{
  "arch": "uvit",
  "fused_qkv": false,
  "shared_expert": true,
  "final_lr_fraction": 0,
  "warmup_steps": 260
}
Rows from block 3 of a small image flow-matching model, named by matrix and row number. Rows with one number within an expert belong to one neuron, the router's apart. Each number is 200 + 30 x the weight over its row's rms, rounded and kept within 0 to 999. All counts start at 0. After the name is the row's rms in percent of the matrix's.
Before each expert's rows are labels from the 100 images, of 14848 (inputs lightly noised), where the router gives the expert most weight on average: "colour at peak" is the nearest of a few named colours to the mean colour under the peak. Only what is clearly more common there than usual is listed. The data: photos of plants, animals and fungi (iNaturalist). In brackets: how many of the 100, against the usual share in percent.
# router: router (model.blocks.3.mlp.router.weight, 4x320, trained with AdamW), inputs 80-159
# up: expert up (model.blocks.3.mlp.up, 4x640x320), inputs 80-159
# down: expert down (model.blocks.3.mlp.down, 4x320x640, transposed), outputs 80-159

# expert 0
colour at peak: black (37 vs 3.5)
router.0,077,225,200,220,205,233,216,202,136,188,196,195,186,154,164,226,178,180,152,224,235,175,184,226,197,131,164,211,235,234,225,159,178,247,229,177,210,219,246,174,175,152,232,181,228,196,254,205,166,263,141,167,225,206,166,205,215,222,176,230,231,220,219,198,223,191,222,182,180,218,182,174,233,193,226,239,181,180,236,205,199
up.0,095,213,214,234,212,227,235,184,210,182,206,205,213,200,252,180,214,263,235,142,206,207,236,189,164,160,218,226,211,148,197,208,201,225,214,139,174,175,191,219,237,270,174,157,247,190,172,232,245,177,201,210,146,184,185,195,238,231,155,207,167,248,205,196,214,210,254,129,141,172,195,262,193,183,216,181,167,227,216,267,170
down.0,097,197,225,151,207,181,184,172,187,232,240,225,158,232,222,195,209,141,208,239,216,186,232,185,204,212,208,128,206,255,169,190,219,208,211,219,226,217,161,242,155,215,257,206,191,185,240,252,178,177,189,240,206,217,131,168,142,182,211,196,192,239,220,195,249,238,177,195,189,216,218,240,201,229,186,221,132,201,203,177,194
up.1,099,230,162,198,197,178,179,145,167,159,180,217,204,190,210,232,225,159,239,172,183,177,233,238,215,226,207,200,236,238,232,189,255,206,164,176,174,196,150,205,223,193,211,156,197,208,175,263,194,219,206,240,198,146,198,184,186,201,192,262,193,154,169,189,260,163,148,139,176,143,260,198,187,231,198,194,220,257,169,226,197
down.1,077,204,196,192,181,211,212,142,127,211,209,206,198,201,188,173,173,195,243,192,227,199,185,167,254,151,207,112,181,208,190,155,165,256,180,182,194,180,170,216,230,165,163,240,218,220,216,160,230,163,190,179,187,163,276,172,184,184,179,225,205,177,213,222,197,234,225,273,210,234,198,207,218,232,197,232,147,161,190,186,192
up.2,103,202,115,195,215,216,214,122,197,179,200,236,215,219,234,170,205,197,177,185,230,168,201,143,152,211,186,163,255,229,198,153,172,237,211,233,180,192,241,198,194,238,197,149,166,180,152,178,199,153,164,244,165,190,211,165,208,227,180,221,185,187,236,193,258,196,205,163,175,173,230,188,194,226,179,255,208,203,208,212,237
down.2,076,264,247,191,168,194,178,188,171,238,163,228,185,238,166,210,226,180,229,205,197,200,194,229,183,222,212,168,189,145,198,208,236,156,199,151,131,138,200,202,233,196,187,214,246,239,195,148,206,212,173,202,205,211,172,192,241,205,161,179,233,239,286,156,215,200,203,203,168,276,208,209,198,203,213,181,208,169,181,197,260
up.3,101,146,186,158,190,185,167,168,122,286,250,225,225,234,243,158,198,220,149,214,177,202,158,186,127,201,227,204,180,163,237,205,181,198,206,128,193,140,224,188,236,236,156,249,205,244,196,236,254,225,224,210,229,171,195,202,162,203,211,208,214,189,214,211,174,193,202,194,226,208,194,227,177,189,167,190,229,198,236,230,161
down.3,110,180,195,200,243,214,156,208,177,222,212,213,204,177,202,203,196,231,200,231,230,221,206,129,206,173,140,207,235,210,155,263,130,199,188,191,210,217,229,199,218,210,181,216,211,220,219,133,118,160,171,289,173,177,221,278,242,261,184,208,165,224,205,146,187,223,181,201,193,218,173,232,193,231,238,218,210,178,146,166,241
up.4,100,204,182,221,238,198,219,174,199,274,149,183,203,194,205,182,172,196,223,116,178,255,193,185,149,213,190,160,209,197,194,218,205,207,218,239,134,242,247,187,210,202,140,235,192,200,145,116,228,220,140,189,210,192,195,172,217,182,154,183,213,216,204,241,187,205,155,161,212,177,179,231,181,203,159,205,230,187,252,204,197
down.4,122,189,231,194,193,200,158,266,210,202,175,176,194,211,205,217,230,188,170,247,177,182,149,181,197,163,183,205,215,170,163,272,230,147,190,237,188,194,181,205,210,194,196,200,177,214,238,229,156,179,229,194,195,192,207,216,175,222,224,215,200,174,205,148,133,242,229,233,229,174,195,192,152,220,234,172,107,180,213,234,220
up.5,103,188,261,222,180,167,186,221,206,212,266,227,205,252,253,195,234,240,245,177,227,184,192,197,183,222,181,208,199,213,241,176,222,233,144,126,220,194,230,183,231,238,238,212,213,206,221,160,205,287,239,150,258,211,195,217,194,204,177,183,156,212,164,202,197,171,216,134,231,211,214,221,157,214,223,180,166,147,176,135,171
down.5,086,202,224,186,192,261,201,205,199,190,241,176,236,193,166,210,201,252,223,252,180,209,259,147,185,185,167,164,162,192,262,177,205,188,217,225,183,217,172,188,184,163,180,209,142,204,254,205,201,197,199,235,209,249,197,214,204,193,181,233,226,151,226,206,196,228,237,248,195,164,189,231,168,222,207,192,184,242,206,227,190
up.6,096,165,212,172,199,199,199,196,178,166,243,173,163,175,207,231,226,214,216,157,245,193,204,180,204,193,217,134,201,183,171,194,198,186,236,196,204,175,205,214,150,194,238,143,219,167,190,205,176,209,268,212,262,209,184,204,227,239,195,206,176,234,214,150,228,201,216,123,142,185,194,159,183,181,214,198,189,145,221,239,201
down.6,101,151,218,186,226,239,183,228,172,217,211,187,169,185,190,158,148,177,120,222,188,196,181,237,216,215,194,204,174,212,173,235,198,205,175,189,241,205,216,168,215,233,181,190,148,135,223,159,226,155,169,236,146,252,164,220,223,189,219,244,211,131,169,223,165,157,125,266,208,176,189,228,164,263,206,245,187,183,238,151,203
up.7,097,238,196,176,188,205,221,230,182,248,153,205,182,226,218,189,248,155,229,171,187,187,194,214,180,168,156,175,166,183,178,197,234,197,151,162,187,236,173,192,240,275,181,226,167,148,172,209,164,209,146,150,221,227,171,203,237,214,175,218,212,197,223,209,164,221,260,224,183,209,201,228,200,215,188,236,166,195,249,179,154
down.7,091,213,224,196,222,178,111,217,221,142,209,198,189,191,174,164,204,215,211,231,215,185,226,197,173,223,202,192,257,258,191,206,165,179,214,177,216,274,242,199,226,236,188,144,194,205,227,240,211,207,182,242,161,201,147,199,233,220,193,183,135,231,146,201,216,241,196,160,194,230,187,188,222,230,213,189,221,268,139,226,239
up.8,086,172,253,241,216,222,187,235,218,206,220,224,240,152,209,192,229,173,209,212,229,214,196,200,211,183,184,202,256,222,204,187,172,197,132,223,207,223,210,204,230,202,226,191,214,204,202,175,229,176,175,230,194,185,173,208,243,176,218,206,182,195,161,147,123,178,191,184,217,203,129,210,227,229,161,214,241,192,221,166,164
down.8,059,166,176,204,166,232,212,252,194,187,185,216,161,194,145,172,184,183,202,209,199,245,185,214,145,216,170,190,197,212,192,185,179,197,170,193,179,198,179,199,207,130,251,140,175,199,188,239,217,236,238,147,236,195,185,211,192,187,186,206,234,192,181,166,282,253,216,232,273,164,176,198,203,226,149,222,193,162,207,235,182
up.9,105,189,228,231,159,195,209,155,205,203,107,210,173,165,196,152,231,240,190,179,204,179,227,223,214,203,160,214,221,215,216,230,208,213,182,230,258,199,187,238,171,233,202,159,187,205,198,206,226,213,235,257,232,232,165,189,158,192,164,200,216,161,174,220,169,174,172,158,226,210,173,225,212,208,164,224,167,165,250,193,168
down.9,097,155,142,151,239,154,190,167,180,193,198,136,173,164,178,217,199,212,188,218,218,240,217,206,218,220,206,165,242,212,192,216,196,168,208,227,211,205,202,208,184,257,191,209,200,189,209,186,209,175,207,258,209,196,170,184,173,197,245,271,166,195,205,142,242,241,222,177,197,214,228,187,208,168,183,206,219,246,191,233,210
up.10,100,199,219,166,160,227,172,239,179,151,170,158,164,201,216,147,149,229,228,199,187,176,198,211,199,197,175,193,236,204,226,240,176,170,261,187,135,194,196,208,191,233,182,225,195,229,236,193,247,193,148,179,187,164,170,141,189,159,182,255,239,174,205,226,162,215,196,218,193,192,241,220,201,198,219,152,190,212,191,267,183
down.10,091,172,218,177,216,198,193,168,215,181,198,211,211,158,202,163,200,147,196,222,194,243,137,198,172,197,143,205,170,226,197,168,183,209,191,181,196,169,224,262,204,179,203,202,221,179,242,180,179,153,239,190,216,245,173,288,219,233,204,191,188,214,200,181,227,165,170,266,233,192,199,166,142,209,172,191,133,185,207,214,215
up.11,104,152,266,226,184,165,177,184,232,166,177,209,206,201,139,205,170,246,172,241,140,150,182,199,191,149,193,213,199,229,199,214,198,232,252,287,219,206,176,173,171,236,219,164,155,227,191,202,145,167,235,244,216,227,214,204,175,190,187,222,205,177,214,136,213,155,165,230,214,183,242,196,203,211,151,179,169,136,198,161,213
down.11,090,241,208,192,178,204,170,209,142,185,240,154,156,189,208,186,247,200,244,195,228,158,200,188,228,217,196,240,209,158,200,224,187,159,176,209,189,182,146,217,206,223,190,225,220,156,152,182,236,313,174,182,195,243,181,237,198,215,199,241,216,212,198,226,207,201,199,182,198,222,229,209,216,147,234,232,191,190,268,199,206
up.12,114,208,175,254,170,265,216,185,205,188,212,217,172,213,187,224,187,218,220,165,188,196,182,216,155,176,169,182,199,184,156,196,169,214,196,175,168,205,186,230,193,217,224,237,222,172,233,215,160,231,203,203,179,211,184,249,187,226,188,180,188,232,186,182,210,172,185,248,227,178,223,244,217,211,207,234,161,190,216,268,182
down.12,111,202,200,213,222,234,205,171,191,224,171,232,195,189,256,199,217,147,174,220,162,183,242,212,173,181,196,180,162,222,199,227,209,189,182,151,196,172,140,153,188,197,178,237,171,155,177,151,147,158,224,220,210,169,184,194,216,199,205,135,195,260,215,165,224,208,167,218,228,148,263,204,211,176,133,193,221,239,213,207,246

# expert 2
colour at peak: cyan (27 vs 2.5)
router.2,134,192,251,191,158,179,201,200,140,182,153,233,205,219,183,190,154,146,247,180,224,213,182,241,199,165,235,237,224,218,187,143,115,191,212,224,252,224,234,186,271,192,246,191,203,171,187,206,204,220,166,210,242,191,161,198,184,239,165,207,202,195,228,194,210,194,227,216,229,189,202,158,234,218,254,234,185,213,285,230,161
up.0,100,209,222,206,184,238,189,223,233,239,166,235,198,207,207,220,229,169,191,161,153,174,175,166,213,232,246,179,235,183,210,186,184,158,199,221,207,172,230,196,153,234,205,261,183,191,229,230,212,129,195,198,190,249,185,240,201,233,196,238,249,201,177,143,214,192,177,217,187,193,176,242,176,201,162,177,196,215,184,202,185
down.0,104,161,189,202,127,216,252,139,189,192,182,194,184,216,174,237,199,236,215,238,177,226,204,201,191,156,149,233,167,195,168,184,220,255,211,187,226,216,148,171,193,205,195,153,200,181,145,215,211,203,188,178,232,242,239,187,257,176,245,151,206,240,207,232,201,229,216,161,209,254,198,180,224,295,200,230,154,183,199,156,206
up.1,090,225,191,176,220,267,179,165,185,180,184,214,197,188,183,177,180,234,197,196,206,178,204,207,155,193,216,175,206,170,179,189,131,134,178,165,220,184,199,188,239,189,209,201,220,214,192,144,193,207,176,185,213,246,217,204,212,231,190,205,176,163,142,196,204,244,165,187,194,172,188,200,206,223,228,232,204,185,202,218,205
down.1,106,207,178,182,158,139,208,229,222,205,191,185,241,214,193,217,225,213,195,203,195,170,177,237,174,225,139,209,189,193,238,151,248,210,222,222,184,172,231,204,164,132,241,222,166,188,178,172,174,183,234,195,227,155,183,157,192,134,179,195,229,200,223,178,152,205,222,186,186,129,250,259,175,148,178,229,227,149,188,209,183
up.2,110,241,197,185,149,214,218,198,224,219,203,247,232,181,205,217,233,219,158,169,161,178,220,213,156,189,231,205,153,251,219,196,198,185,246,177,237,219,234,237,216,173,212,185,262,211,202,171,208,190,217,198,186,178,163,205,197,172,231,208,201,155,184,193,174,230,166,239,176,223,205,205,175,207,166,207,230,195,180,199,270
down.2,130,199,166,246,224,195,194,186,215,180,206,217,208,231,167,189,168,193,191,193,174,163,173,152,180,230,204,170,176,130,162,236,258,180,165,163,193,196,204,212,187,153,188,197,195,172,190,240,176,177,245,220,265,201,170,251,206,214,217,220,235,181,226,211,194,254,204,215,244,160,210,252,216,198,180,173,277,158,212,223,184
up.3,121,172,219,188,135,220,163,215,217,238,252,199,201,224,221,183,155,181,221,204,218,153,203,236,225,203,171,219,140,205,194,190,238,195,195,169,161,217,230,194,215,175,176,192,231,229,187,138,180,236,138,174,227,176,221,219,212,210,191,265,166,181,249,202,219,186,234,167,164,221,184,199,209,210,190,194,165,239,206,165,165
down.3,114,238,195,167,254,233,133,176,161,166,219,197,193,220,218,195,214,253,249,154,177,225,190,169,215,211,202,154,195,167,210,214,196,230,243,233,240,193,226,230,171,161,181,216,162,171,183,170,245,186,207,247,185,167,168,202,183,229,192,168,218,203,226,175,145,207,145,179,250,161,222,197,224,216,228,225,234,199,196,192,181
up.4,118,180,192,189,216,217,158,210,235,215,188,156,184,297,227,201,191,193,201,216,245,183,206,203,160,223,206,182,256,226,202,191,173,231,172,243,175,203,220,256,181,166,188,238,159,145,126,215,206,199,220,197,262,204,179,187,208,179,182,227,209,242,183,180,194,214,206,215,196,222,197,169,248,225,170,208,216,235,148,237,222
down.4,140,257,190,191,223,183,195,231,175,235,179,199,174,209,225,223,199,231,187,219,215,269,179,177,189,238,188,232,143,214,210,207,251,221,178,211,186,239,204,189,228,194,229,238,209,223,216,196,197,203,251,207,226,259,185,226,223,224,162,226,168,195,179,189,235,189,222,248,212,168,282,214,200,237,239,200,171,201,254,235,190
up.5,091,164,177,205,198,205,212,225,190,209,168,187,190,204,169,206,192,143,207,215,172,206,243,237,184,200,218,194,204,208,224,189,94,176,194,223,168,187,190,188,176,153,183,140,184,171,223,245,213,190,204,204,274,241,205,239,211,201,216,134,188,181,228,199,180,186,214,194,214,186,183,178,213,192,198,205,222,184,196,223,208
down.5,109,219,189,202,180,206,192,170,200,253,190,185,132,192,160,192,200,233,137,220,200,175,186,175,229,219,216,182,247,242,189,226,219,226,205,210,235,225,198,222,231,221,223,184,261,192,173,249,152,216,174,215,165,167,204,195,162,218,196,242,243,222,144,181,206,194,165,197,157,217,232,192,162,171,167,205,172,197,207,178,244
up.6,103,203,168,182,255,181,180,256,193,194,225,196,193,176,161,212,171,203,186,178,181,227,146,183,172,240,210,196,200,169,211,99,171,188,225,231,189,226,193,186,249,191,211,210,201,190,186,205,138,268,174,184,258,171,139,246,170,219,201,262,220,171,149,192,211,237,184,198,207,171,203,199,169,164,195,265,196,265,237,183,203
down.6,117,183,203,132,177,249,211,198,212,170,188,183,175,247,195,250,187,207,221,207,230,148,215,193,230,191,220,167,191,180,229,197,210,232,188,175,243,268,191,212,173,203,193,220,178,233,231,218,238,184,241,159,208,158,226,208,214,272,214,138,188,195,288,231,151,199,197,169,212,217,205,216,219,219,200,199,215,197,197,228,175
up.7,096,213,211,207,140,181,211,214,210,240,204,165,232,200,171,213,196,183,190,225,232,236,191,221,182,162,222,201,250,220,251,184,211,239,242,210,209,195,168,190,251,159,168,204,217,228,224,199,160,175,195,174,223,216,261,199,223,241,212,203,229,218,137,249,200,208,166,220,223,228,231,234,197,227,210,164,211,190,231,143,230
down.7,119,190,174,193,256,215,199,197,166,210,200,232,204,171,202,201,260,215,180,168,195,214,188,248,215,202,262,205,173,179,183,215,178,198,193,194,194,187,224,206,174,217,185,183,175,133,211,197,162,234,224,172,191,202,193,210,230,164,175,220,222,151,203,139,230,206,245,158,218,213,221,155,223,115,196,223,220,181,233,271,180
up.8,088,199,217,178,250,208,178,183,190,256,194,183,209,223,143,199,175,219,229,222,121,224,188,191,193,205,181,240,250,198,170,171,233,175,227,245,183,207,177,201,281,233,192,179,217,192,148,263,165,153,221,207,190,237,219,249,245,233,182,221,193,225,211,210,220,182,191,200,225,201,208,191,178,167,200,213,171,170,217,223,217
down.8,029,188,216,200,209,194,218,175,242,184,160,213,186,224,202,182,160,157,141,226,152,208,189,203,148,199,225,204,234,193,179,165,155,188,205,186,241,215,195,156,234,224,203,250,178,187,221,238,154,242,216,142,214,185,206,223,228,205,184,141,195,216,195,187,180,175,237,187,160,248,224,133,169,161,152,187,242,215,160,212,160
up.9,101,172,156,195,186,167,197,214,194,232,153,177,200,193,167,186,209,201,264,222,265,255,240,186,156,165,132,196,239,189,222,165,187,187,197,215,189,184,185,182,199,160,149,222,177,181,214,158,218,215,197,189,195,209,207,186,221,195,189,220,165,130,203,220,168,229,180,236,170,149,177,231,163,206,203,247,201,182,195,183,209
down.9,098,202,214,230,175,180,231,231,206,243,201,209,198,227,201,139,185,178,182,179,217,188,170,217,178,186,279,176,212,162,174,204,199,222,195,182,179,220,175,186,178,194,220,178,215,181,218,233,175,243,207,184,177,209,210,163,200,172,179,228,244,207,199,220,189,210,235,206,230,220,205,101,201,210,212,178,201,170,204,204,230
up.10,138,188,240,204,166,226,223,188,218,207,194,219,203,244,206,189,239,207,192,176,207,246,201,233,194,199,193,195,200,190,217,176,205,167,195,184,211,174,174,202,224,169,195,197,249,221,211,191,181,193,201,211,204,171,160,227,176,167,183,218,199,219,209,146,204,190,217,191,236,193,278,248,223,196,150,245,202,124,186,149,167
down.10,156,231,194,226,164,141,237,214,154,183,257,185,223,138,186,207,212,206,143,261,163,182,181,199,181,242,146,208,199,205,208,172,276,220,153,166,218,215,180,251,218,224,208,174,160,225,190,168,163,207,217,191,182,211,195,215,219,164,213,167,137,176,216,196,205,157,131,201,245,200,241,196,182,213,194,207,265,190,219,223,211
up.11,093,172,213,187,176,192,211,165,222,136,257,164,214,211,205,206,188,234,212,185,211,217,216,174,233,199,193,250,212,240,198,206,200,233,199,269,210,150,193,175,202,227,201,198,169,203,215,246,178,184,213,224,208,221,189,203,267,171,215,187,205,252,182,231,143,206,207,221,194,245,266,198,217,239,187,189,220,178,190,129,174
down.11,114,235,213,188,223,179,205,211,194,214,224,217,210,209,161,188,219,175,200,175,222,195,202,208,204,210,227,183,218,198,207,224,164,242,164,171,218,261,182,229,311,163,206,215,197,178,196,190,248,170,188,190,193,185,228,197,206,232,213,249,222,192,204,209,226,160,152,203,203,214,179,181,194,214,187,244,205,190,205,212,246
up.12,091,221,233,198,160,178,160,190,201,174,176,168,209,215,153,189,238,247,183,157,197,229,183,189,213,207,181,216,192,252,166,184,225,223,224,243,248,164,194,209,207,184,166,203,244,137,166,163,151,214,176,170,145,215,160,224,158,211,184,202,150,181,221,189,169,138,201,249,190,235,215,227,179,175,182,209,213,259,211,217,188
down.12,071,202,180,211,236,162,240,147,196,207,202,177,139,203,214,211,191,160,186,189,192,168,174,238,217,206,168,163,185,213,180,236,179,126,192,197,192,185,254,219,241,172,200,179,199,219,227,244,187,222,243,248,262,174,220,170,229,218,217,211,199,188,197,216,233,237,172,187,163,225,159,193,198,176,201,217,232,164,163,149,205

# expert 1
colour at peak: brown (72 vs 24.3)
router.1,088,200,223,226,260,250,240,232,200,146,274,136,218,161,253,239,255,241,131,215,199,176,259,180,229,196,220,216,168,206,230,223,219,218,198,219,193,175,233,212,171,224,169,177,203,227,241,198,228,229,210,200,141,204,175,207,226,117,210,208,194,249,182,200,251,195,228,205,217,228,208,156,222,230,171,157,229,198,142,221,189
up.0,096,144,150,212,194,202,223,232,206,269,242,242,199,243,216,189,205,200,196,180,207,197,217,174,269,221,181,166,238,177,175,206,189,220,169,238,174,228,149,204,165,191,169,178,246,210,125,197,163,133,189,152,187,187,271,244,202,211,212,140,207,223,134,220,225,201,184,218,171,184,195,166,191,155,154,181,170,249,180,140,140
down.0,105,165,210,203,216,169,187,167,244,226,284,164,179,249,213,231,158,199,208,186,183,192,177,206,166,209,218,209,192,184,171,168,199,149,205,216,195,207,219,206,232,232,191,238,209,186,193,244,215,220,236,198,225,245,181,235,190,209,202,248,185,139,249,276,200,148,188,230,210,222,230,171,242,197,164,215,269,162,230,237,219
up.1,104,240,203,185,229,247,152,158,180,192,207,231,200,226,222,202,257,218,193,194,221,165,233,228,161,235,105,209,191,224,195,187,166,236,196,204,186,189,223,154,222,226,198,212,187,186,198,140,197,197,193,188,196,250,181,216,181,197,199,193,185,241,204,211,194,157,170,225,214,144,164,275,208,209,127,196,186,229,218,219,231
down.1,106,164,168,176,216,131,212,257,173,186,219,204,226,166,237,241,170,193,187,150,207,200,187,195,250,173,240,220,244,184,198,171,251,214,166,214,228,224,236,266,216,167,172,172,210,161,150,253,196,197,185,229,208,185,218,182,202,146,217,223,211,205,181,181,220,198,202,183,234,238,263,193,225,178,214,217,218,178,210,239,186
up.2,100,181,192,170,177,201,211,170,171,203,201,184,216,168,209,200,201,197,206,202,198,211,142,237,256,153,230,129,190,197,202,302,209,182,172,214,246,148,209,177,187,179,161,168,180,126,192,210,266,227,199,203,199,178,149,235,199,167,187,230,187,300,187,164,218,231,205,156,226,204,168,259,209,224,163,182,164,197,198,222,210
down.2,102,158,186,194,198,202,188,198,209,206,229,193,245,287,221,142,206,198,246,154,243,169,178,226,179,255,190,201,227,236,200,231,170,286,166,173,211,166,176,223,205,186,175,190,197,208,204,214,196,151,179,177,222,190,227,234,193,258,236,219,209,186,238,132,171,156,159,229,272,229,180,226,218,156,202,204,203,153,173,237,178
up.3,091,184,224,204,199,176,232,203,190,151,190,216,190,185,215,207,167,263,195,185,199,191,230,166,202,240,243,146,226,237,203,274,217,241,176,194,193,204,221,235,175,168,155,212,187,220,192,166,209,202,156,190,192,222,232,197,225,204,223,240,150,252,169,175,207,195,230,254,160,225,223,248,215,187,171,181,146,227,226,167,153
down.3,068,209,156,170,261,216,152,178,174,175,221,184,219,220,212,168,219,163,207,201,216,239,167,192,250,170,232,285,184,183,189,194,155,251,241,165,246,216,178,228,231,209,179,181,199,160,193,225,211,197,208,175,205,172,172,136,185,219,183,154,184,169,269,259,202,190,183,201,211,182,181,150,199,254,218,248,223,174,165,192,258
up.4,091,185,179,168,182,213,221,227,247,185,189,204,243,218,233,251,226,202,278,194,176,247,154,205,227,227,203,169,225,169,214,208,226,134,159,110,188,247,211,184,188,178,174,166,232,211,166,195,192,268,142,235,215,208,184,228,180,192,259,217,204,170,182,206,152,165,175,227,213,207,226,241,174,190,121,208,175,158,213,211,200
down.4,099,251,205,227,201,206,235,186,234,189,147,205,211,182,217,187,204,194,188,211,214,172,182,254,225,266,196,216,227,223,178,193,193,177,199,196,178,249,138,212,208,207,182,177,185,176,202,196,210,174,183,142,175,128,184,183,229,169,167,197,140,238,192,182,161,169,241,221,195,213,229,219,218,214,193,159,238,169,174,221,231
up.5,088,190,217,183,182,193,254,214,202,204,218,169,197,186,268,223,170,197,202,179,162,190,254,207,206,223,220,220,186,199,275,217,176,192,220,197,223,163,266,191,145,235,218,139,188,196,221,158,237,152,170,253,257,223,208,181,232,191,196,164,203,180,186,181,231,156,163,225,149,194,204,192,147,133,226,116,204,211,140,206,172
down.5,101,199,209,168,211,152,164,229,203,213,177,241,197,202,197,166,195,257,221,211,179,151,224,206,188,187,164,164,267,187,205,176,167,155,264,229,217,189,181,197,184,219,185,200,185,212,240,194,189,153,198,190,217,150,243,221,219,191,208,225,233,208,288,170,226,198,159,209,195,260,215,251,132,210,187,223,199,194,144,191,171
up.6,103,165,171,183,207,206,163,229,226,225,240,200,185,171,187,171,201,190,260,182,203,201,194,196,162,161,184,205,204,197,169,189,229,210,221,187,176,170,209,229,210,197,151,283,202,179,174,201,184,246,218,202,241,217,183,207,206,159,226,292,260,250,173,235,158,215,199,163,202,196,175,213,241,156,166,191,214,225,199,164,229
down.6,093,190,199,165,176,211,204,188,175,181,185,161,140,183,186,157,220,229,140,221,171,182,213,188,200,218,176,205,183,212,232,195,189,208,173,229,188,228,171,181,168,236,225,160,191,202,147,174,206,170,154,142,161,188,218,195,199,209,220,195,161,183,224,184,149,134,219,186,243,224,207,191,217,208,203,202,187,196,180,191,208
up.7,105,154,234,280,185,177,225,244,215,169,203,198,177,177,194,234,208,190,168,165,186,220,228,190,186,215,176,193,206,176,255,252,178,256,242,208,198,185,187,165,207,209,159,204,160,225,192,216,187,177,166,167,224,187,243,295,192,188,214,168,153,199,185,219,162,200,167,192,177,223,196,221,174,171,186,277,190,200,254,197,240
down.7,119,206,163,159,234,212,221,147,224,252,209,150,168,190,153,186,154,287,217,242,175,186,198,198,178,182,208,238,186,223,161,159,229,168,124,189,214,204,198,172,215,225,218,192,235,153,211,210,201,188,264,224,181,216,166,136,184,218,140,234,230,223,213,211,171,210,232,185,200,215,223,183,203,230,217,113,197,212,169,215,184
up.8,087,211,231,215,245,246,192,190,222,179,226,235,179,156,247,203,166,158,215,216,188,226,130,183,205,162,170,250,228,179,206,174,174,264,189,226,211,189,254,191,194,188,249,186,226,190,215,124,223,200,174,208,234,156,197,176,185,150,201,173,196,211,206,267,217,211,152,212,187,203,227,220,212,196,200,220,242,161,198,180,186
down.8,081,194,194,183,230,160,180,211,192,205,212,161,241,221,172,207,233,201,171,167,165,129,232,213,185,221,192,170,187,226,201,248,215,185,191,187,192,191,186,225,118,232,217,253,200,182,170,246,237,200,273,209,182,234,228,218,181,254,130,195,188,151,236,154,178,196,213,189,202,192,169,166,164,193,204,218,197,221,223,192,177
up.9,095,246,260,213,187,228,190,209,235,199,250,160,195,183,227,221,225,194,205,194,120,228,233,177,154,219,255,186,271,192,198,157,218,137,166,190,182,212,193,217,191,188,174,202,187,169,202,162,220,92,147,232,247,179,179,223,212,226,229,238,195,192,209,175,224,196,210,245,196,147,203,217,193,223,197,237,187,179,224,219,173
down.9,082,179,169,202,237,174,184,182,184,189,167,267,246,189,250,200,218,197,227,171,216,183,198,221,205,150,204,211,203,202,234,232,189,221,201,217,239,202,214,210,199,206,204,179,219,208,168,204,241,223,207,190,212,169,218,193,204,231,196,175,185,257,186,184,181,181,212,237,237,194,283,241,202,189,175,250,190,189,243,208,212
up.10,092,198,130,201,236,209,210,232,194,222,280,161,147,215,205,156,226,186,255,175,224,191,197,242,194,135,147,236,290,208,194,115,228,176,206,174,220,177,229,220,205,171,227,204,219,155,136,194,180,216,180,197,224,201,192,245,219,143,160,212,209,201,169,190,259,198,246,245,189,179,161,192,182,208,133,146,227,246,187,226,205
down.10,101,137,223,197,192,200,212,175,210,180,162,214,268,165,234,162,207,172,188,252,189,209,158,184,239,220,279,172,198,249,217,253,174,209,195,229,237,203,203,203,157,204,192,215,119,186,231,200,236,140,166,236,191,180,161,170,188,212,219,161,178,183,207,183,179,252,208,169,181,201,159,191,204,128,224,189,207,156,215,155,147
up.11,090,236,169,221,204,190,133,202,198,186,173,219,257,161,192,189,230,212,218,153,214,204,234,178,158,188,185,171,175,211,188,163,198,184,167,227,220,203,177,141,207,270,263,182,223,228,234,202,160,163,208,222,181,201,212,177,239,257,191,215,184,186,219,262,162,201,196,208,237,131,218,136,194,189,235,185,191,226,210,209,227
down.11,079,212,157,150,196,189,183,193,234,224,196,238,169,120,144,194,192,214,165,137,209,201,167,200,171,227,205,207,223,182,193,209,210,199,179,150,232,136,189,218,246,185,157,127,197,146,204,230,201,204,195,236,297,233,127,220,181,188,191,184,158,186,225,198,196,203,214,191,183,208,189,241,134,220,192,188,213,194,197,199,210
up.12,094,225,215,204,208,215,247,158,228,205,227,186,206,191,196,135,232,211,165,193,202,197,219,212,156,199,221,237,148,191,255,206,190,167,192,210,159,168,224,193,213,265,199,169,190,249,223,196,262,224,197,226,153,203,196,201,146,194,188,182,130,179,171,217,218,222,195,148,183,172,154,181,175,158,174,189,191,203,191,259,106
down.12,106,178,168,199,186,212,154,242,182,210,176,228,196,229,221,249,167,197,227,254,180,255,161,170,200,169,173,226,196,219,206,194,222,195,236,258,209,242,223,212,205,180,221,191,194,218,179,210,187,165,188,140,211,173,202,209,195,207,226,196,214,191,229,200,215,178,234,186,234,226,193,262,161,209,237,194,194,215,213,190,270